Weights of a small encoder-decoder audio transcriber.
Model: 2.13M parameters, encoder arch quartznet, encoder norm batchnorm, encoder activation relu, encoder widths [128, 128, 128], decoder width 128, decoder norm rmsnorm, decoder activation gelu_tanh.
Training: muon at rate 0.0049, 12400 steps, batches of 128.
Rows from block 2 of the text decoder, named by matrix and row number. Rows with one number belong to one neuron. Each number is 128 + 32 x the weight over its row's rms, rounded and kept within 0 to 255. All counts start at 0. After the name is the row's rms in percent of the matrix's.
# fc1: MLP up (decoder.blocks.2.mlp.fc1.weight, 512x128), inputs 64-127
# fc2: MLP down (decoder.blocks.2.mlp.fc2.weight, 128x512, transposed), outputs 64-127
fc1.140 104 [145 164 179  91 106 139 180 159 154 100 149 148 141 156  81 122 159  99 108 165 145 136  48  83  66 185 131 137 114 119 136 151 125 135 112 172  73 197 130 137  99 133 103 131 126 116 106 182  77 144 148 175 158 126 121  70 172 120 145 141 116 126 156  80]
fc2.140 098 [101 170 112 168  78  53 127 153  67 158 130  94 121 115 151 153 104 136 121 103  80 149 176 147 109 118 126 170 114 151  69  97 126 120 121 146 144 121 140 143 215 109 163 114 131 125 103 126 154  87 108 129 175 100 204 169 103 147 115 104 183 145 102 133]
fc1.141 101 [120 158 156  77 148 126 139 138 108 128 144 124 152  95 213 116 156 134 142 133 136 168 148 183 122 113 110 117 131  68 126  86 116  87 103 111 108 163 149 180 106 117 144 121  98 113 166 175 140 119 165  57 104 165  88 132 136  97 150 177  93 122 122 100]
fc2.141 098 [164 159 135 136 146 117  88 123 156  87 118 149 114 135 125 153 107  69 140 136 104 200 111 200 104 121 131 105 123 138 212 119 118 120 169 134 126  78 132 111 100 168 136 144 130 155 174 113 112 165  80 132 150 113  83 134 133 158 137 137 146  93  93 123]
fc1.142 111 [111 119  72 147 127 113  93 110 158  88  98 146 209 146 100 154  71 131 132 144 144  93  58 132 146 155 114  65 104 179 143 121 148 143 107 148 124 130 138 106 131 175 106 139 173 146  79 161 150 147 156 130 123 185  95 146 100 140 122 122 170 112 172 149]
fc2.142 116 [141 188 149 127  71  83 106 156 147  77 148 104 120 117 162 146 115 156 124 140  84 142 145 172 109 131  99  48 149  95  71 119 161 113 160 133 107 157 143 120 111 101 114 153  75 134 136 138 123 102 171 163 191 113 171 163  89  99 106 128  70 171 112 146]
fc1.143 093 [151 165 131 143 111 102 152 121 170 102 171 184 124 182 128  90 147 112  99 100 157 133 137  86 159 124 102 164 107  86 160  71 111 157  57 109 149 136  97 118 147 146 170 121 104 126 159 155 143  97 133 174  76 141  87 137 102 145  64 160 108 104 172  82]
fc2.143 099 [182 105 137 136 129 101  91 159 106  85 156 123 126 120 153 169 130 120 132  61 137 132 178 113 113 169 142 109  74 109 119 126 136 146  94 154 168 140  87 129 138 175 112 165 115 116 155 158 132 121  91 149 102 155  94 178 166 135 134 103 169 124 126 159]
fc1.144 096 [152  92 119 103 145 132  86 119 125 162 141  98  86 140 147  89 200 114 117  56 121 200 124 110  85 152 109 141 137 145 123 156  49 106 165  66 161 177  98 151  76 132 106 147 129 120 120 129 151 140 103 114 154  95  84 135 109  92 126  88 133 138  92 131]
fc2.144 100 [106 123 156 118 188  64 133 162 126 143 152  65 129 110 174 140 140  98 101 114 101 111 146  84 146 107 105 107 135  84  68 110 165 129 199 116 109  80 169 131 143  91 118 131 159 113  92 101 129 124 154 100 182 136  58 141 185 122 149 138 172  98 149 136]
fc1.145 098 [128  78  87 164 128 106 146 100 172  55 169 177 106 140 142  57  86  85 107 130 104 108 148 115 139  98 101 120  45 114 125 112 103 128 116 158  98  50 167 113  99 183 109 155 143 166  75  67  65 103 180 147 139  72 112 102 113  81 125 160 125 194 111 125]
fc2.145 094 [182  64 158 119  94 115 154 125 104 155 122 105  82 196 168 181 127 172  72 148 125 157  75  97  98  94  95 128 153 141 126 118 153 195 187 100 134 126 142 166  95 158 115 161 119 145 196 139  91 178 170  88 155 154 104 167 130 147 160  88 151 102 132 147]
fc1.146 101 [115 124 142 120 170 111 163 161 103 136 168 105 110 170 125  98 127 165  98 133  61 122 166 141 149  99 115 132 141 161 157  95 110 113  87 135 142 130  89 155 142 151 183 109 155 131 131 154 130 169  90 177 141 130 144 153 124  93 120 159 126 178 111 152]
fc2.146 102 [ 61 115 133 123 178 182 134 133 119 129  97 128 145 133  96 183 149 124 118 112 154 149 127 123 180 133 108  94 113 101  93 111 115 172 121 113 157 171 109  95 167 103 117 116 142 120 107  65 120 143 153 146 145 106  98  81 179  77 130  59 172  90 179 129]
fc1.147 098 [155 176 149 161 106  84 125 113 105  79 176  94 118 168 112 143 147 118 147 140 136 151  97 115 127  99 132 103  99 157 145 148 127 137 121 172 161 124 162 144 124  87 125  94  69 114 124 145 129  90 130 144 140 153 104 121 170 110  71 115 111 115  95  22]
fc2.147 100 [147 138 209  79 192 151 122 139 152 171 162 178 133 110 127 157 162 122  66 179 166 139  67 152 166  95  96 150 104 101 148  61 116 129  68 110 123 146  90 166 113 157  80 184 122  99 130 144 142 121 118 118 121  99 145 165 101 116 136 103 100 145  81 150]
fc1.148 095 [ 91 115 144 133 139  96 144 169 103 154 120 176  92 200 131 117 149 167  96 110 162 149 120 125 161 147  94 163 101 196 158 144  99  97  86 125 101  86 100 123 156 138 138 136 139  94 132 163 153  65 119 129 233 143 143 125 161 158 129 102 120 121 101 124]
fc2.148 100 [126 195 136  95 150 144 106 168 141 118 129 126  98 126 154 121 134 135 165 119 107 141 106 163  94 156 161 168 187 132 169 137 121 152 194 125  81  93 122 156 157 140 212 126 125 160 104 148 104  88 112  56 118 133 167  90  90  95 102 115 134  94 117 103]
fc1.149 088 [172 128  75 147 140 131 120 151 185 132 118 115 112 152 129 101  88 130 108 142 159 157  85  58  97 163 194 195 190 150 146 138 111 138 139 182 148 184 162  71 145  82  67 146 173 126  58 133 106 106 139 158  98 103 124 161 126 134 237 142 114 136 116 145]
fc2.149 097 [149 156  87 135 155 139  83 163 123 148 212 151 105  79 127 118  96  86 132  68  93 122 136 212 103 152 127 110 104 132 156 148 135 124 131 144 163  86 119 144 206 160 133 109 162 149 148 107 113 137 114 112 153 146 133  75 127 133 126 167 181 160  69 181]
fc1.150 100 [143  85 153 158 138  61 149 131 132 156 150 178 108 125 101 102 186 146 136 130 149 143 132 101 129 171 102 135 137 110 194  76 115  99 167 126 186 105  89 111 149 112 146 112  88 115  90 127 124 134 149 114 109 157 150  83 139 140 137 122 130 202 162 139]
fc2.150 101 [177 144  98 109 192 120 129 112 175 132 166 148  92 176 196 129 121 142 129 112  83 156 148 123  76  50 137 113 134 131 105 130 124 155 112 113 121 136 195 154  92 123 115 116 156 120  91  95 174 129 156 160 187 117 149 160  95 165 118 156  97  99 199 159]
fc1.151 097 [121 164 106 149 123 179 140  98 180 101 111 123 130  58 154  85 185  96 100 152 189 119  94  87 151 176  98 131 138 104 125 172 158 100  90  73 137  78  59 173 120 137  98 133 104 115 195 127  78  94 119 184  99 122 135 142 138 166 106 161  93 122 125 131]
fc2.151 091 [103  95 133 139 144 178  84 143  84  93  79 105 131 140  92 106 158 144 147 108 129 119 178 122 125 118 157 144  68 105 191 171  93 138 115 143 139 151 131  89 158 116 113 105  81 148 126  64 135 116 133 136 169  88 124 108 157 132 133  95 117 126 110 142]
fc1.152 102 [ 88 151 134 147 100 107  84 156  73 151 194 114 139 120  36  85 183 136 118 104  94  98 127 133 154 171 123 161 136 141 200 113  94 114  78 113  59 177  72 154  94 173 140 154 119 115 125  94 199 165 112 140 112  82 107  87 157 120 104 159 136  94 186 142]
fc2.152 099 [151 153 153  80  85 118 119 140 123 178  85 128 154 141 104 204 139 166 139 148 133 182 107 113 118  63 131 188 188 139  95  85 150 114 164  91  98 142 129 129 141 172 162 208 155 171  75 149  85  89 129 156 171 111 148 142 158 120 125 166 128 131 117 157]
fc1.153 104 [108 113  69  57 128 171 116  87 100 112 102 176 127 143 127  95 134 120 154  76 102 135 130 103 105 136 114 109  73 122 119 116 126  93 162 133 135 162  84 113 120  87 121 137 143 167  94 143 128 163 202 114 145 117  72 112 125 106 119 147 205 198  93 114]
fc2.153 098 [169 182 116 133 129 139 124 122 123 123 133  85 168  88  93 134 158 124 131 109 105  35 141 140 111  80  93  97  83 160 133 147 160 180 111 104 150 112  78 172 163 117 103  82  96 174 157 110  77 154 131 105 159 111 118 110  98 120 100 155 159 132 127 133]
fc1.154 094 [123 145  94 168 127 119  92 128 109 115 156 152 173 139 133  94 170 121  60 153 102 150 141 129 144 130 149 114 125 156  95 140 131 187 101 167 195 175 163  78  84 192 153 134 136 128  33 130 133 120 106 105 147  97  59 173 154 131 185 118 113 128 132 132]
fc2.154 100 [163  85 185  74 136 177 121  98  90 136 144 137 172 115 127 159 131 110 117 157 139 147 149 105 192 144 124 140  81 123 117  97 148  54 116 137 108 114 151 135  81 100 180  87 112 140 169 152 135 121 117 115 125 130 197 109  89 102 125 151 189 154 128  96]
fc1.155 100 [136 119 105 162 123 133  68 188 108 108 162 106 123 204 127  45 123 156 185 110 122 121 113 136 163 172  96  34 125 124  98 157 135 136  79 146 135  97 118  95 129 159  63 100 156 158  63 128 137 149  95 157 128 119 116 136 128  65 136 197 146 124  99  89]
fc2.155 088 [127 145 115  70 103 137  78 127 183 142 148 107 102 176 113 167 140 149  83  76  80 133 134 106  96  76 154 218 105 123 178 152 223 105 166 126 112 155 146 156 187  95 155  76 144  99 102  95 125 222 106  93 123 114 129  84 139 139  88 110 168 203 139 173]
fc1.156 093 [108 105 147  89 114 130 152 160 123 111 121  74 183 197  91 159  93 156  89 100 185 117 128 157 187 136 167 141 118  95 127 102 125 140 146 112  90  86 120 186 127 143 145 166 119 102 119 177 140 187 156 196 107 111 149 128 126  84 153 101 119 174 102  80]
fc2.156 090 [117 137 127 100 134 169 111 125 143 112 164 125 108 138  96 116 114 180 135 170 129 119 133 129 169 161 203 121  75 139 152 155 162 100 133 115 167 120  49 167 114 172 108 122 144  94 105 177 209 117  46 152 132 105  31  44 180 129 108 128  98 127 132 129]
fc1.157 099 [ 71 109 108  99  48  89 153 139  93 100 107 125  78  95 133  94 151 146 167 133 162 137 123 136 188 170  87 118  86  57 159 119 136  99  55 123  97 140 133 113 116  99 109 130 152 169 115  78  67 157 134 118 142 136  63 106 138  73 101 143  74 195 149 117]
fc2.157 091 [161 139 182 130 137 163 123 133 179 154 158 138 123  88 154 178  76 154 150 175  84 120 145 149  75 137 135 196 106 139 129 124  96 167 168 135 165  78 115 147 111 187 184 143 143 151 181 173  98 164 151  83 113 144 170 110  84 189 162 132 136 115 111 183]
fc1.158 101 [101 151 167 105 140  66 143  56  88 233 167 131 118 150 113 131 152 106  86 133  90  76 102  93 142 141 132 182 154 125 140 112 118  93 139 108 120 123 163  95 101 128 103 111 224 105 112  58 164 145 105 139  84 122  74 100 167  98  96 132 130  92 162 111]
fc2.158 095 [132  93 113 142 120 101 104 120 167 126 142  45  98  96 147 167 158  55  99  91 174 108 167 135 111 163 151  56  99 128 109 133 144 144 127 123 136 116 112 110 132  93 129 193 129  85 120 166 130  84 144 115 171 175 126 238  96 107  89 121 159 165  54  95]
fc1.159 101 [101 139 158 131 201 124 157 150 113 113  81 122 107 125  98 116 115 149  88 156 136 127 136 143 128 151  74 166 162  78 143 154 137 170 118 136 148 163  93  83 157 119 152 208 123 158 139 163 145 138  98 176 102 142 152  79 122 118 138 130 149  79 145  90]
fc2.159 096 [128 118 120 146 140 120 137  99  95  71 215 134 102 163 115 125 144 100 167 137  97 164 105 137 152  43 147 143 128 146 103 129 129 144 123 186 138  67 162 118 107 112 104 126 104 170 108 126 124 126 126  84  99 166 206 145 145 139 171 166  72  94  76  94]
fc1.160 099 [187 176 145 173 151 101 129 127 123  87 170 174  70 157 145 167  91 108 107 109 150 137 163 145 110 180 123 104 149 112 149 139 136 181  73 117 110  73 175 124 133  96 133 103 158  78 185 179  88 158 115 157  74 154 126  60 175 131 154  93 127 119 128  97]
fc2.160 099 [ 33 117  78 102 135 125 122 127 135 151  90 116 105 119 131 102 119 126 118  86 157 124 120  80 134 101 137 174 171 151 136 133 142 132 180  76 168  93 143 118 108 102 153 105 164 124 101 101 151 119  83 210  92 143 119 126 156 176 101 126 171 140  72 128]
fc1.161 096 [152 103 120 129 108 137  85  87  85 103 101 110 163  83  82  86  96 103 132  92 111 124 117 119 106 168 162 132 135 136 128 177  83 132 117 122 119 126 135 119 143 193 201 191 101  96 179 130 145 153 122 130 102 125 194 101 125 130 142 122  93 140 183 145]
fc2.161 101 [127  92 150 122 175 174  73 110  51  55 139 136 112 109 161 126 134 113 143 108 164 101 154 139  94 103 139  75  97 104 135 181 139 122 134  95  99 146 137 128 170 116 203  86 135 115 143 112  99 178 170 112 116 101 126 131 199 176 103  87 136 120 101 191]
fc1.162 107 [ 94 145 149 115 173 166 169  54 129 134 118 173 137 134 160  98  83 115 162 162 182 141  75 118 106 124  70  98 158  84  94 125 164  98 107 109 164 151 179 102  73 133 110 138 143  97 136 143 171 112  97 127 164 125 126 145 169 140 119 141 107  68  68 107]
fc2.162 111 [117 160 132 142 145 141 106 135 132 160 115 154 134 120 188  99 160 167 108  69  98 128 148 171 156 103 103 169 150 105 115 197 157 139  75 137 117 125 113 110 117 225 170 156 167  97 158 170 154  99 151 123 108 133 159 144 150 184 139 121 129 198 102 117]
fc1.163 105 [152 152 170 137 176  83 148 153 122 152 157 118 143 145  93 166 124 124 165 136 149 125  93  71  97 146 103 148 138  99 136 145 144  54 120 132 196 158 161 173  91 202  73 192 144 102 178 145 119 198 141  99 100  59 123  68 135 109 102 156 147 125  88  77]
fc2.163 094 [133 152  86  80  85 155  85 106 131 150  92 118  89 147  90 120 113  58 154 127 100 105 122 131  85 111 138 160  86  90 120 104 140 140 139 108  68  98 145  47 117 103 153 110 139 117  99 116 130 145 171 143 112 100  61 186 112  74 180 136  95 134 104 166]
fc1.164 100 [117 104 125 188 124 113 104 113 192 126 125 125 175 150 135  94 124 110  99 117  99  99 162 117 157 144 192 191 100 159 132  71 152 139 112 144 115 114 152 192 142 113 186 105 187 117 201 196 169 152  94  95  62 149 103 109 137  90 157 145 109 103 176 115]
fc2.164 106 [160  95 127 130 154 128 159 110  50 151 134 127  26 140  46 142 142 126 128 146 102 113 141  86 135 148  60 103 161 125 143 181 123 140 139 167 193 131 155 104 176 143 128 121 124 148 102 122 171 106 151 159 169  98  65 107 129 161 122  98 109 132 114 125]
fc1.165 103 [101  70 103 137 122 100  65 128  96 167 102 168 125 116 161 155  87 175 138 143 106 134 173 103 111 162 121 140  96 127 126 138 105 155  81 158 119 128 121  81 122 127 160 123  48 151 168 145 144 170 115 137  69 129 132 119  86 164 126 206 131 174  59 143]
fc2.165 096 [153 145 102 113 128 168 161 157 223 136 124 137 140 195 132 138 136  82 156 139 152 134  62 169 135 105 103 131 102 148 118 135 100 105  92 138 122 182  99 186  77  81 195  86 130 148 185  80 145 103 149  82 107 131 161 107 153 145 135 146 134  80  74 113]
fc1.166 094 [103 141 145 169 105 107 118 214 107 190 157 133 158 155 105 117 142 133  43 136 121 107 110  97  88 118 136 216  88  87 116 161 151  79 169 121  71 137 153 107  95 126 122 153 150 121 127 115 131 161 119 103 123 123  92 130  71  55 146 152 105 127 147 123]
fc2.166 102 [198 176 103  99 178  78  92 126 163 119  80 115  78  59 142 106 118 134 160 109 112  71 158 109 196 140  72  83 137 196 156  84 147 171 132 134 136 148 144 177 133 122  66 127 119 143 145 123 134 152 122 126 120 146 117 100 138 151 140 180 110  52 103 105]
fc1.167 098 [101  36  87 113 117 181 122 164 116 165 105 143 180 125  92 138 133 110  87 165  81 123 184 163 100 129  92 130 143 129 121  80 152 107 130 155 196 202 122  69  95 138 111 121 117 161 127 182 178 133 144 186 150 105 101  88 103 104 131 104 121 137 125 124]
fc2.167 105 [ 91  79  98 173 196 190 146 106 155 118 108  94 160 146 117 147 129 165 167  94 124 148 105 124 115 127  93 117 135 135  47  87 119 103 130 126 134 139 130 133 119 112  77 130 151 113 152 163 131 124 170  88 155  97 164 136 120 154 156 151 124 106 129 179]
fc1.168 112 [ 72 134 121 206 151 174 181 150 159 175  68  90 162 102 172  90 124 160 124 125 136 180 120 155 141  82 195 100 139 172 144 120 147  99 141 143 104 131  96 172 129 134 160  61 120 153  64 120 112  86 121 136 117 141 168 132 122  71  92  86 163 140 146 161]
fc2.168 106 [130 116 138 124 136 144 109 112  88 157 170 127 121 160 101 209 170  66 126 132 141 110  77 181 136 145 144 107 110  41 147 118  73 141 141 145 122 133 160 138 119 117 125 103 180 125 172 164 139 173 118 116 180 103 117  80 111 179 120  97  53  45  93 159]
fc1.169 106 [153 112 106 188 140 135 136 161 120 131 139 155 117  91 128 163 112 118 144 134 125 159  91  96 104 124 140  76 142 105 131 130 163 170 107 149 109 147 106  73  99 108 109  98 132 116 134 159  61 135 135 178 175 109 172 185 193 158 133 166 191 134 123 126]
fc2.169 103 [152 128 123  64 103  80 188 200 129 101 138 134 118 146 166 135 139 109 195 127 118 106 152 127 179 143  76 136 108 147 131 163 156 147 108  86 154 120 117 128 171 127 102 109 144 113 187 100 132 107 121 149 101 110 128  94  99 186 164 137 156 197 188  67]
fc1.170 102 [146 117  76 130  78 162  86  78 139 108 125 140  86  87 125  93 113 162  99 148 118 136  96 126 131  67 163 169 158 139 121 140  89  83  93 125 177 133 123 118  59 128  75 150  71 151 155 138 118 150  40 103 127 102  88 176 129 165 165  63 144 150 181 110]
fc2.170 106 [144 202 185 126 123 121 158 121 113 185 114 104 118 150 160 135 106 140  87  87  60 115 196 164 114 132 146  94 108  70 154 100 116 184 136 121 126 121 137 109 168 135 145  98 165  74 153 107  92 112 136 124 104 102 150 142 102 136 155 169 164  99 159 172]
fc1.171 105 [121 156 136 181 138 123 171 111 140 134 169 146 118 194 181 134 152 155 125 115 171 140 168 120  82 183 143 114 129 132 121 100  93 154 118 128 206 119 157 150  86 119 149 125 118 144 163  90 154 133 118  71 157 121  98 182 160 118 105  99 151 147 153 108]
fc2.171 100 [120 186 102  93  56  88  95 119 105 148 122 142 158  86 131 115 127 142 155 130  99  75  96 144 121 164 145 189 153  90 182 126 173 125 137 133 147 221 111 120 102  96 212  98 116  85 104  26 119 174 111 100 118 137  75 133 118 162 123 194 153 100 151 143]
fc1.172 097 [171 126  88 174 178  61 147 100 107 110 111  90 170 116 109 111 173  58 135 139 145 105  79 152 163 102 140 181 127 141 150  91 154 130 158 138 121 129 187 123 142 100 142 148 105 163 146 119 114  56 181 129 164 148 128 138 127 117 128 167 144 186 123 150]
fc2.172 097 [117 128  76 148  80  97 106  99 150 110 115 103  83 137 145 132 153 113 128  93 109 200 139  77 188 117 112 138 167  93 178 128  94 143  56 167 124 160 129  99  93 141 122 169 147 185 157 101 115  80 121 120 139 109 119 144 114 114 145  75  67 149  89 115]
fc1.173 100 [137 115 150 118  93 184 159 107 110  75 111 158 144 163 121 134 104 134  94 141 197 135 173 155 102 134  49 103 150  90 157 100 182 168 105 182 135 116 128 128 147 143 170 100 118 102 111 145 139 127 170 113 121  88 112 138  55 130 148  73 149 173 162  69]
fc2.173 093 [155 109  77 173  45 148 124 139 127  78 127 127 164 113 108 147 124 110 199 119 135 176 193  81 152 118 151 104 151 140 103 142 152 206 110 134 167  97 177 100 127 123 180 139 121  88  89 134 142 153 142 172 123 139 105 158 139 163  77 150 111 120 143  87]
fc1.174 096 [ 85  97 134 192  89 184 147 156 142  79 135 100 122 110  90 130 110 143  94  83 141 106  39 185 132 129 128 178  93 189 106 117 148 116 158 154  78 140 143 110 144  93 127 101 107 128  86 141  95  88 163 150 123 135 141 158 121 133  95  91 134 152  37 175]
fc2.174 100 [104 135 171 118 170  85 105 132 122 165 112 109 116  65 191 133 105 145 128  85  53 166 136 175 115 107 129 159 156  89 100 184 132 132 187  69  92 121 140 121 163 112 143 111 176 144 104 130  99 132 132 122 135  95 166 155 133 118  60  87 131 154 159 111]
fc1.175 099 [181 114  80 145 112 127  94 120 133 171 147 185 124 113 108  50 135 117  92 180  20 160 148 154 150  65  91 121 112 131 158 132  86 102 106 105 100 134 123 133 103 133 165  82  93 152  99 122 110 136 144 158 142 101 135 148 104  51 157 118  96 102 152 161]
fc2.175 104 [118 124 136 115 118 136 102 167 152 133 143  86 186 130  62 131 131 113 147 130 159 117  96 145  91 130  45 102 122 150 119  97 149 140 112  99  99  99 169 126 163 124 107 200 105 134 133 151 166 151 158  95 113  93 122 127 112 191  39 137 162 129 133 110]
fc1.176 100 [141 101 145 143 137 146 169 123 105 104 176 150 134 141 124 124 101 192 141 107  64 176 103 113 142 168 149  92 159  91 198 126 146 114 158  73 111 177 140 115 164 132 192 176 110 115  97 160  93 177 141 122 148  98 172 105 148  90 139 110 112 129 140  60]
fc2.176 099 [ 87 135  43  50 146  83 148 148 142 149 142  70  98 113 123 154 187 134  58 105 174 133 186  97  72 127 115 127 113 120  98 147 106 144 137 158  61 127 103 124 120  68 149 142 111  99 188 114 157 128 102  74 169 113 108 148  73 153 117 115  80 145 124 186]
fc1.177 105 [ 94 138  70 117 192  77 139 142  98 129 131 139  94  71 143 160 149  90  99 155 111 145 164 108 146 134 193 138 102 138 168 139 111  74  88 160 139 143 139 109 130 132  87 175 121 120 103 134 161  74 203 165 193 111 108  88 141 178 149  74 148 207 123  67]
fc2.177 096 [128 133  80 132  99 150 127 189  83 142 100 111 152 160 145 104 146 133 154  94  89 140 119 113 110 162 156  59 122 138 119  99 128 159 168  63  72  55 170  66 119 113  97 133 202 130 177 153 201 118 161 141 176 174 182 167  97 121 161  90 138 153 116  96]
fc1.178 095 [148 113 126 186 124 117  88 124 129 135 123 168 158 148 121 127  83 100 121 176 191  72 136 206 131 143 152 129 132 166  92 111 162 152 135 140 124  77 161  98  83  59 141 147 133 127 128 101 191 131 108 163 152 156 133 149 117 118 193 115  81  70 128 144]
fc2.178 097 [105 148 167 118 164 123 177 102 208  60 172 145  59 116 141 147 181 120 176  97 133 112 102 109  72  62 161 164 139  69 110 178  64 116 164  82 102  97 147 131 123 133  87 122 145 170  90 137 114  88  85  81 171 124 119 149 144 164 161  50 169  73 142 161]
fc1.179 106 [123 145 104 113  97 156 107 127 139 118 110 124  67 154  68 162 163  77  92 114  98  80 136  80 115 169 104 114  83 137  86  99 110 119 145 151 139 116 147 143 172 131  92 199  66  61 177 144 163  93 120 107 122  82 108 125 135  94 170 123 119 143  92 154]
fc2.179 096 [ 98 152 124  90 101  87 152 195 209 124 142  96 112 137 122 110 179 137  86  70  69 123 167 111 119 151 116 112 118 101  94 154 116 182 189 143 154 104 117 120 127 125 134  87 150 162  65  77 171 141 137 174 159 166 133 100 112 150 101 165 160 104 151 107]
fc1.180 100 [181  64 166 100 135 143 121 130  97  74 100 103 184  83 146 144 112 173  68 137 127 156 119 125 150  76 123 112 185 113 110 147 193 117 124 141 130 114 148 173 136  93  66 113 132 142 118 150 131  98 183 138  68 164 122 105 117  83 104 116  44 122 192  88]
fc2.180 098 [147 171 187 149  92 157 122 127 114 174  91 143 123 111 145  45 132  78  91 126  91  82 171 124 130 130 117 102 104 154 134  80 143 155 146 106 193 153 149 158 167 206 135 148 140 193 183 134 110  82  64 171 139 160 226 130 116 154 115 138 112  67  95 164]
fc1.181 103 [ 70 149 163 153 119 134 145 146 157  93 129 100 147 123  90 141 149 134 118 130 160 131 116 166 171 170 194  78 149 125 111 175 149 115 145 125 118 125 109  95 144 195 113 121 151  97  96 199 111 129 122  85 119 114 140 119 118 104  54 119 127  86  90 148]
fc2.181 103 [132 153 167 111 100 128  99 182 123 116 121  79 116 169  93 142 154 148 111 109 120  87 104 196 137  69  84 101 111  91 128 148 148 119 142 133  91 120 127 124  88 118  87 139 128  97  98  94 219 176 148 220 153 119  70 150 132 130 137 104 164 140 115 139]
fc1.182 103 [157 133 151 126 101 153 116 142 122 112  32 101 147  86 142 125 168 112 121 140 153  83 100  77 163 120 122 233 166 160 154 120 135 111 109 160 156 129  84 159 109 127 162 123 133  88 110 147 146  95  91 139 119 158 110 142  88  56  95  86 153 205 172 138]
fc2.182 104 [111 149  39  98 132 155  84  93 129 169 109 116 168 157 159  78  71 119 191  77  98 218  84 106 124 171 137 140 180  91 118 182 103 148 166 108 167 100  88 112 128 165 105 135 136 156 158 136  96 184  95 132 144 133 127 124 100 161 161 142  97  92 105 121]
fc1.183 101 [162 144 120 150  97 147 104 144 133 136 115  92 109  83 161 160 155 109 101 189 182  89  91 152  66 135  88 127 128 120 157  84 181 130 101  91  87 124 132  84  85 155 206 110 147  90 137  98 117 119 119  93 137 153  77  91 171 117 124 124 110 164 161  87]
fc2.183 100 [153 123 113 128 122 145 190  86  91 127 177 127 143 175 102  77 136 157 169  90  57 137 129 123 162 147 130  97 146 170 129 164 142 189 110 133  93 130 150  94 135 183 160 126 149 103 138 182  89 111 115 187 129  60 138 134 138  73 129 158 105 162 126 125]
fc1.184 099 [142  85 157  78 150 148  66 103 130 170 221 156 123 187 123  78  76 127  81 126 156 115 102 144  90  94 132  98 146 127 134 122 124 119 118 124  95 121 102  96  91 124 128 171 130  71 106 122 107 155  20 151 152 155 139 100  69 143  95 211 125 143 120 110]
fc2.184 106 [165 127 102 163 136  79 134 108 101 184 159 164 149  96  91 120 104  90 124 155  80 147 141 141 126 125  65  99 110 145 113  94  52 127 126 123 154 114  65 164 131 161 172 122 162 211 164  87 160 114 124 156 119  72 150 141 192 191  75 104 108 113 145  75]
fc1.185 102 [165 139 118 148 141 153 168 136 104 133 147  91 151 148  40 102 153 181 136 106 200 122 122  72 146 161 137 148 123 159 165 157 125 125 119 136  69 108 162  63 148 154 120 178 127 147 155 145  78 112 141 119  98 141 136 134 146 106 165 150 183 145 113 127]
fc2.185 093 [146 116  99 130  73 132 135 117  77 144 132 191 163 129 136 153 130  99 123 127 107 141 106 163  75  88  33 120 123  92  80  93 153 115 101 140 166 165 127 163  93 158  96 106 150 130 156 147 103  93 189 107 150  59 158 155 169 122 119  79 109 185  90 142]
fc1.186 101 [100  77 128 159 113 102 143 139 152 114 157 127  93 102 122 154 137  84 118 120 165  78 102 154 135 114 106 145 120  58 114 127 112  94 111  73 113 108 125 103  68 131 137  98 106  51 135 113 132 140 152 144 140  93 125 197 166 124 164 106 169  32  86 126]
fc2.186 107 [111 158 121  62 103 203 116 132 103 158 101 120  74  92 180  77  86 171 166  98 104 149 127 123 137  94 147 135 166 130 135 158 145 154 150 107 121 190 148 122 152 136 145 147  85 146 104 136 172 153 128 132 124 109 130  80  91 161 103 111 130 199 125  77]
fc1.187 107 [ 77 112 120  91 106 169 124  97  77 109 127 160 157 128 107  92 100 155  96  97 156 136  65  65 179 150 182 113 114  83 119 123  99  77 159 103 113 114 128 121 202  68  75 135  95 155 150 158 102 184 162 117 156 169  98  68 136 127 125 133  74  93 145 160]
fc2.187 101 [149 115 123  88 162  94 133 185 155 141 157 117  94 177 203 126  92 112 110 103 105 168 137 178 153 107 129 152 119  72 109  60 127 159 102  81 122 102 191 134 131 141 164 105 139 121 181  90 124 138  92 128 126 157 156 142 136 189 112 127 101 121 148 159]
fc1.188 092 [134 121 161 152  70 135 146 146 146  55 133 182 197 206 116 164 109  62 121 154 160 137 145  74 115 169 135 113 131 123 166 146 144 138 133 108 116 185 127 124 107  94 190 134 133 131 140 125 129 150 105  54 119  99 155  97 141 115 164 117 104 168  79 130]
fc2.188 093 [142 145 143  30  73 127  97 129 155 153 139 161 118 109 108 185  87 167  89 153 107 133  64 112 145 145 161 142 105 153 110 116  96 180  64 109 103 112 118 172 138 171 149  79 161 178 131 151 123 102 116 154 152  80 119 138  98 148 112  95 182 127 103 124]
fc1.189 108 [128 150 137 149 105 192 163 111 152 128 127 159 180 116 109 100 202  88 107 147 100 149  79  63 129 135 144 130 109 182 141 125 132  66 186 115 219 116  75 124 130 132 114 101 104 106 101 133  94 134 137 171 116 146 155 140 143 115 122 110 150 114 147 148]
fc2.189 104 [123 124 109  82  98 110 121 131 177 120 175  78  95 147 170 122 143 126 124  99 153 138 152 172 120 147 149 185 113 181 133  86 133 190 163 107 140 103 135 109 154 141 145 107  97 148 124 143 132 163 153 102 128 133 124  91 172 133 124  86 166  60 126  94]
fc1.190 109 [114 167 136 153  88 147 130 125 139  94  81  84 107 143 103  99 159 121 104 175 156 115 181 126 163 146 113 109 113 170 196 105 156 118  85  81 138 164 109 167 180 112 103  92 172  94 120 103 154 177 105  86 157 116 115 102 126 181  89 149  66 109 132 139]
fc2.190 100 [126  87 125 133 138 144 119 188 118 204 160  88  61 138 151 162 103 157 139  99 163 184 163  84 163 187  66 141  75 120 104 144 166  77 137 119 106 132 126 139  89 101 113 168 125 145  81 112 153  97 130 137 174 131 133 149 157 130  93 102  82 126 114 118]
fc1.191 104 [140 159 171 122 170 104 119 135  84 177 125 138 177 147 167  99  60  75  84 132  94  64  94 152 135 143 116  82 183 105 169 129 139 183 126 116  97 147 106 187 133 138  85 109 135 126 121 128 109 173  62 108  85  76 153  61 101 152 199 137 150 166  82 119]
fc2.191 101 [157 112 102 116 132  93  72 145 164  99 149 117  96  37 171 138 159 132 103 168 134 159 137  65  94 130 172 167 156 122 118  65 106  92 105 171 161 103 141 143 156 142  99 149 110 166 185 164 124  30 126 136 131 130 122 153 173 109 132 131 106 187 132 112]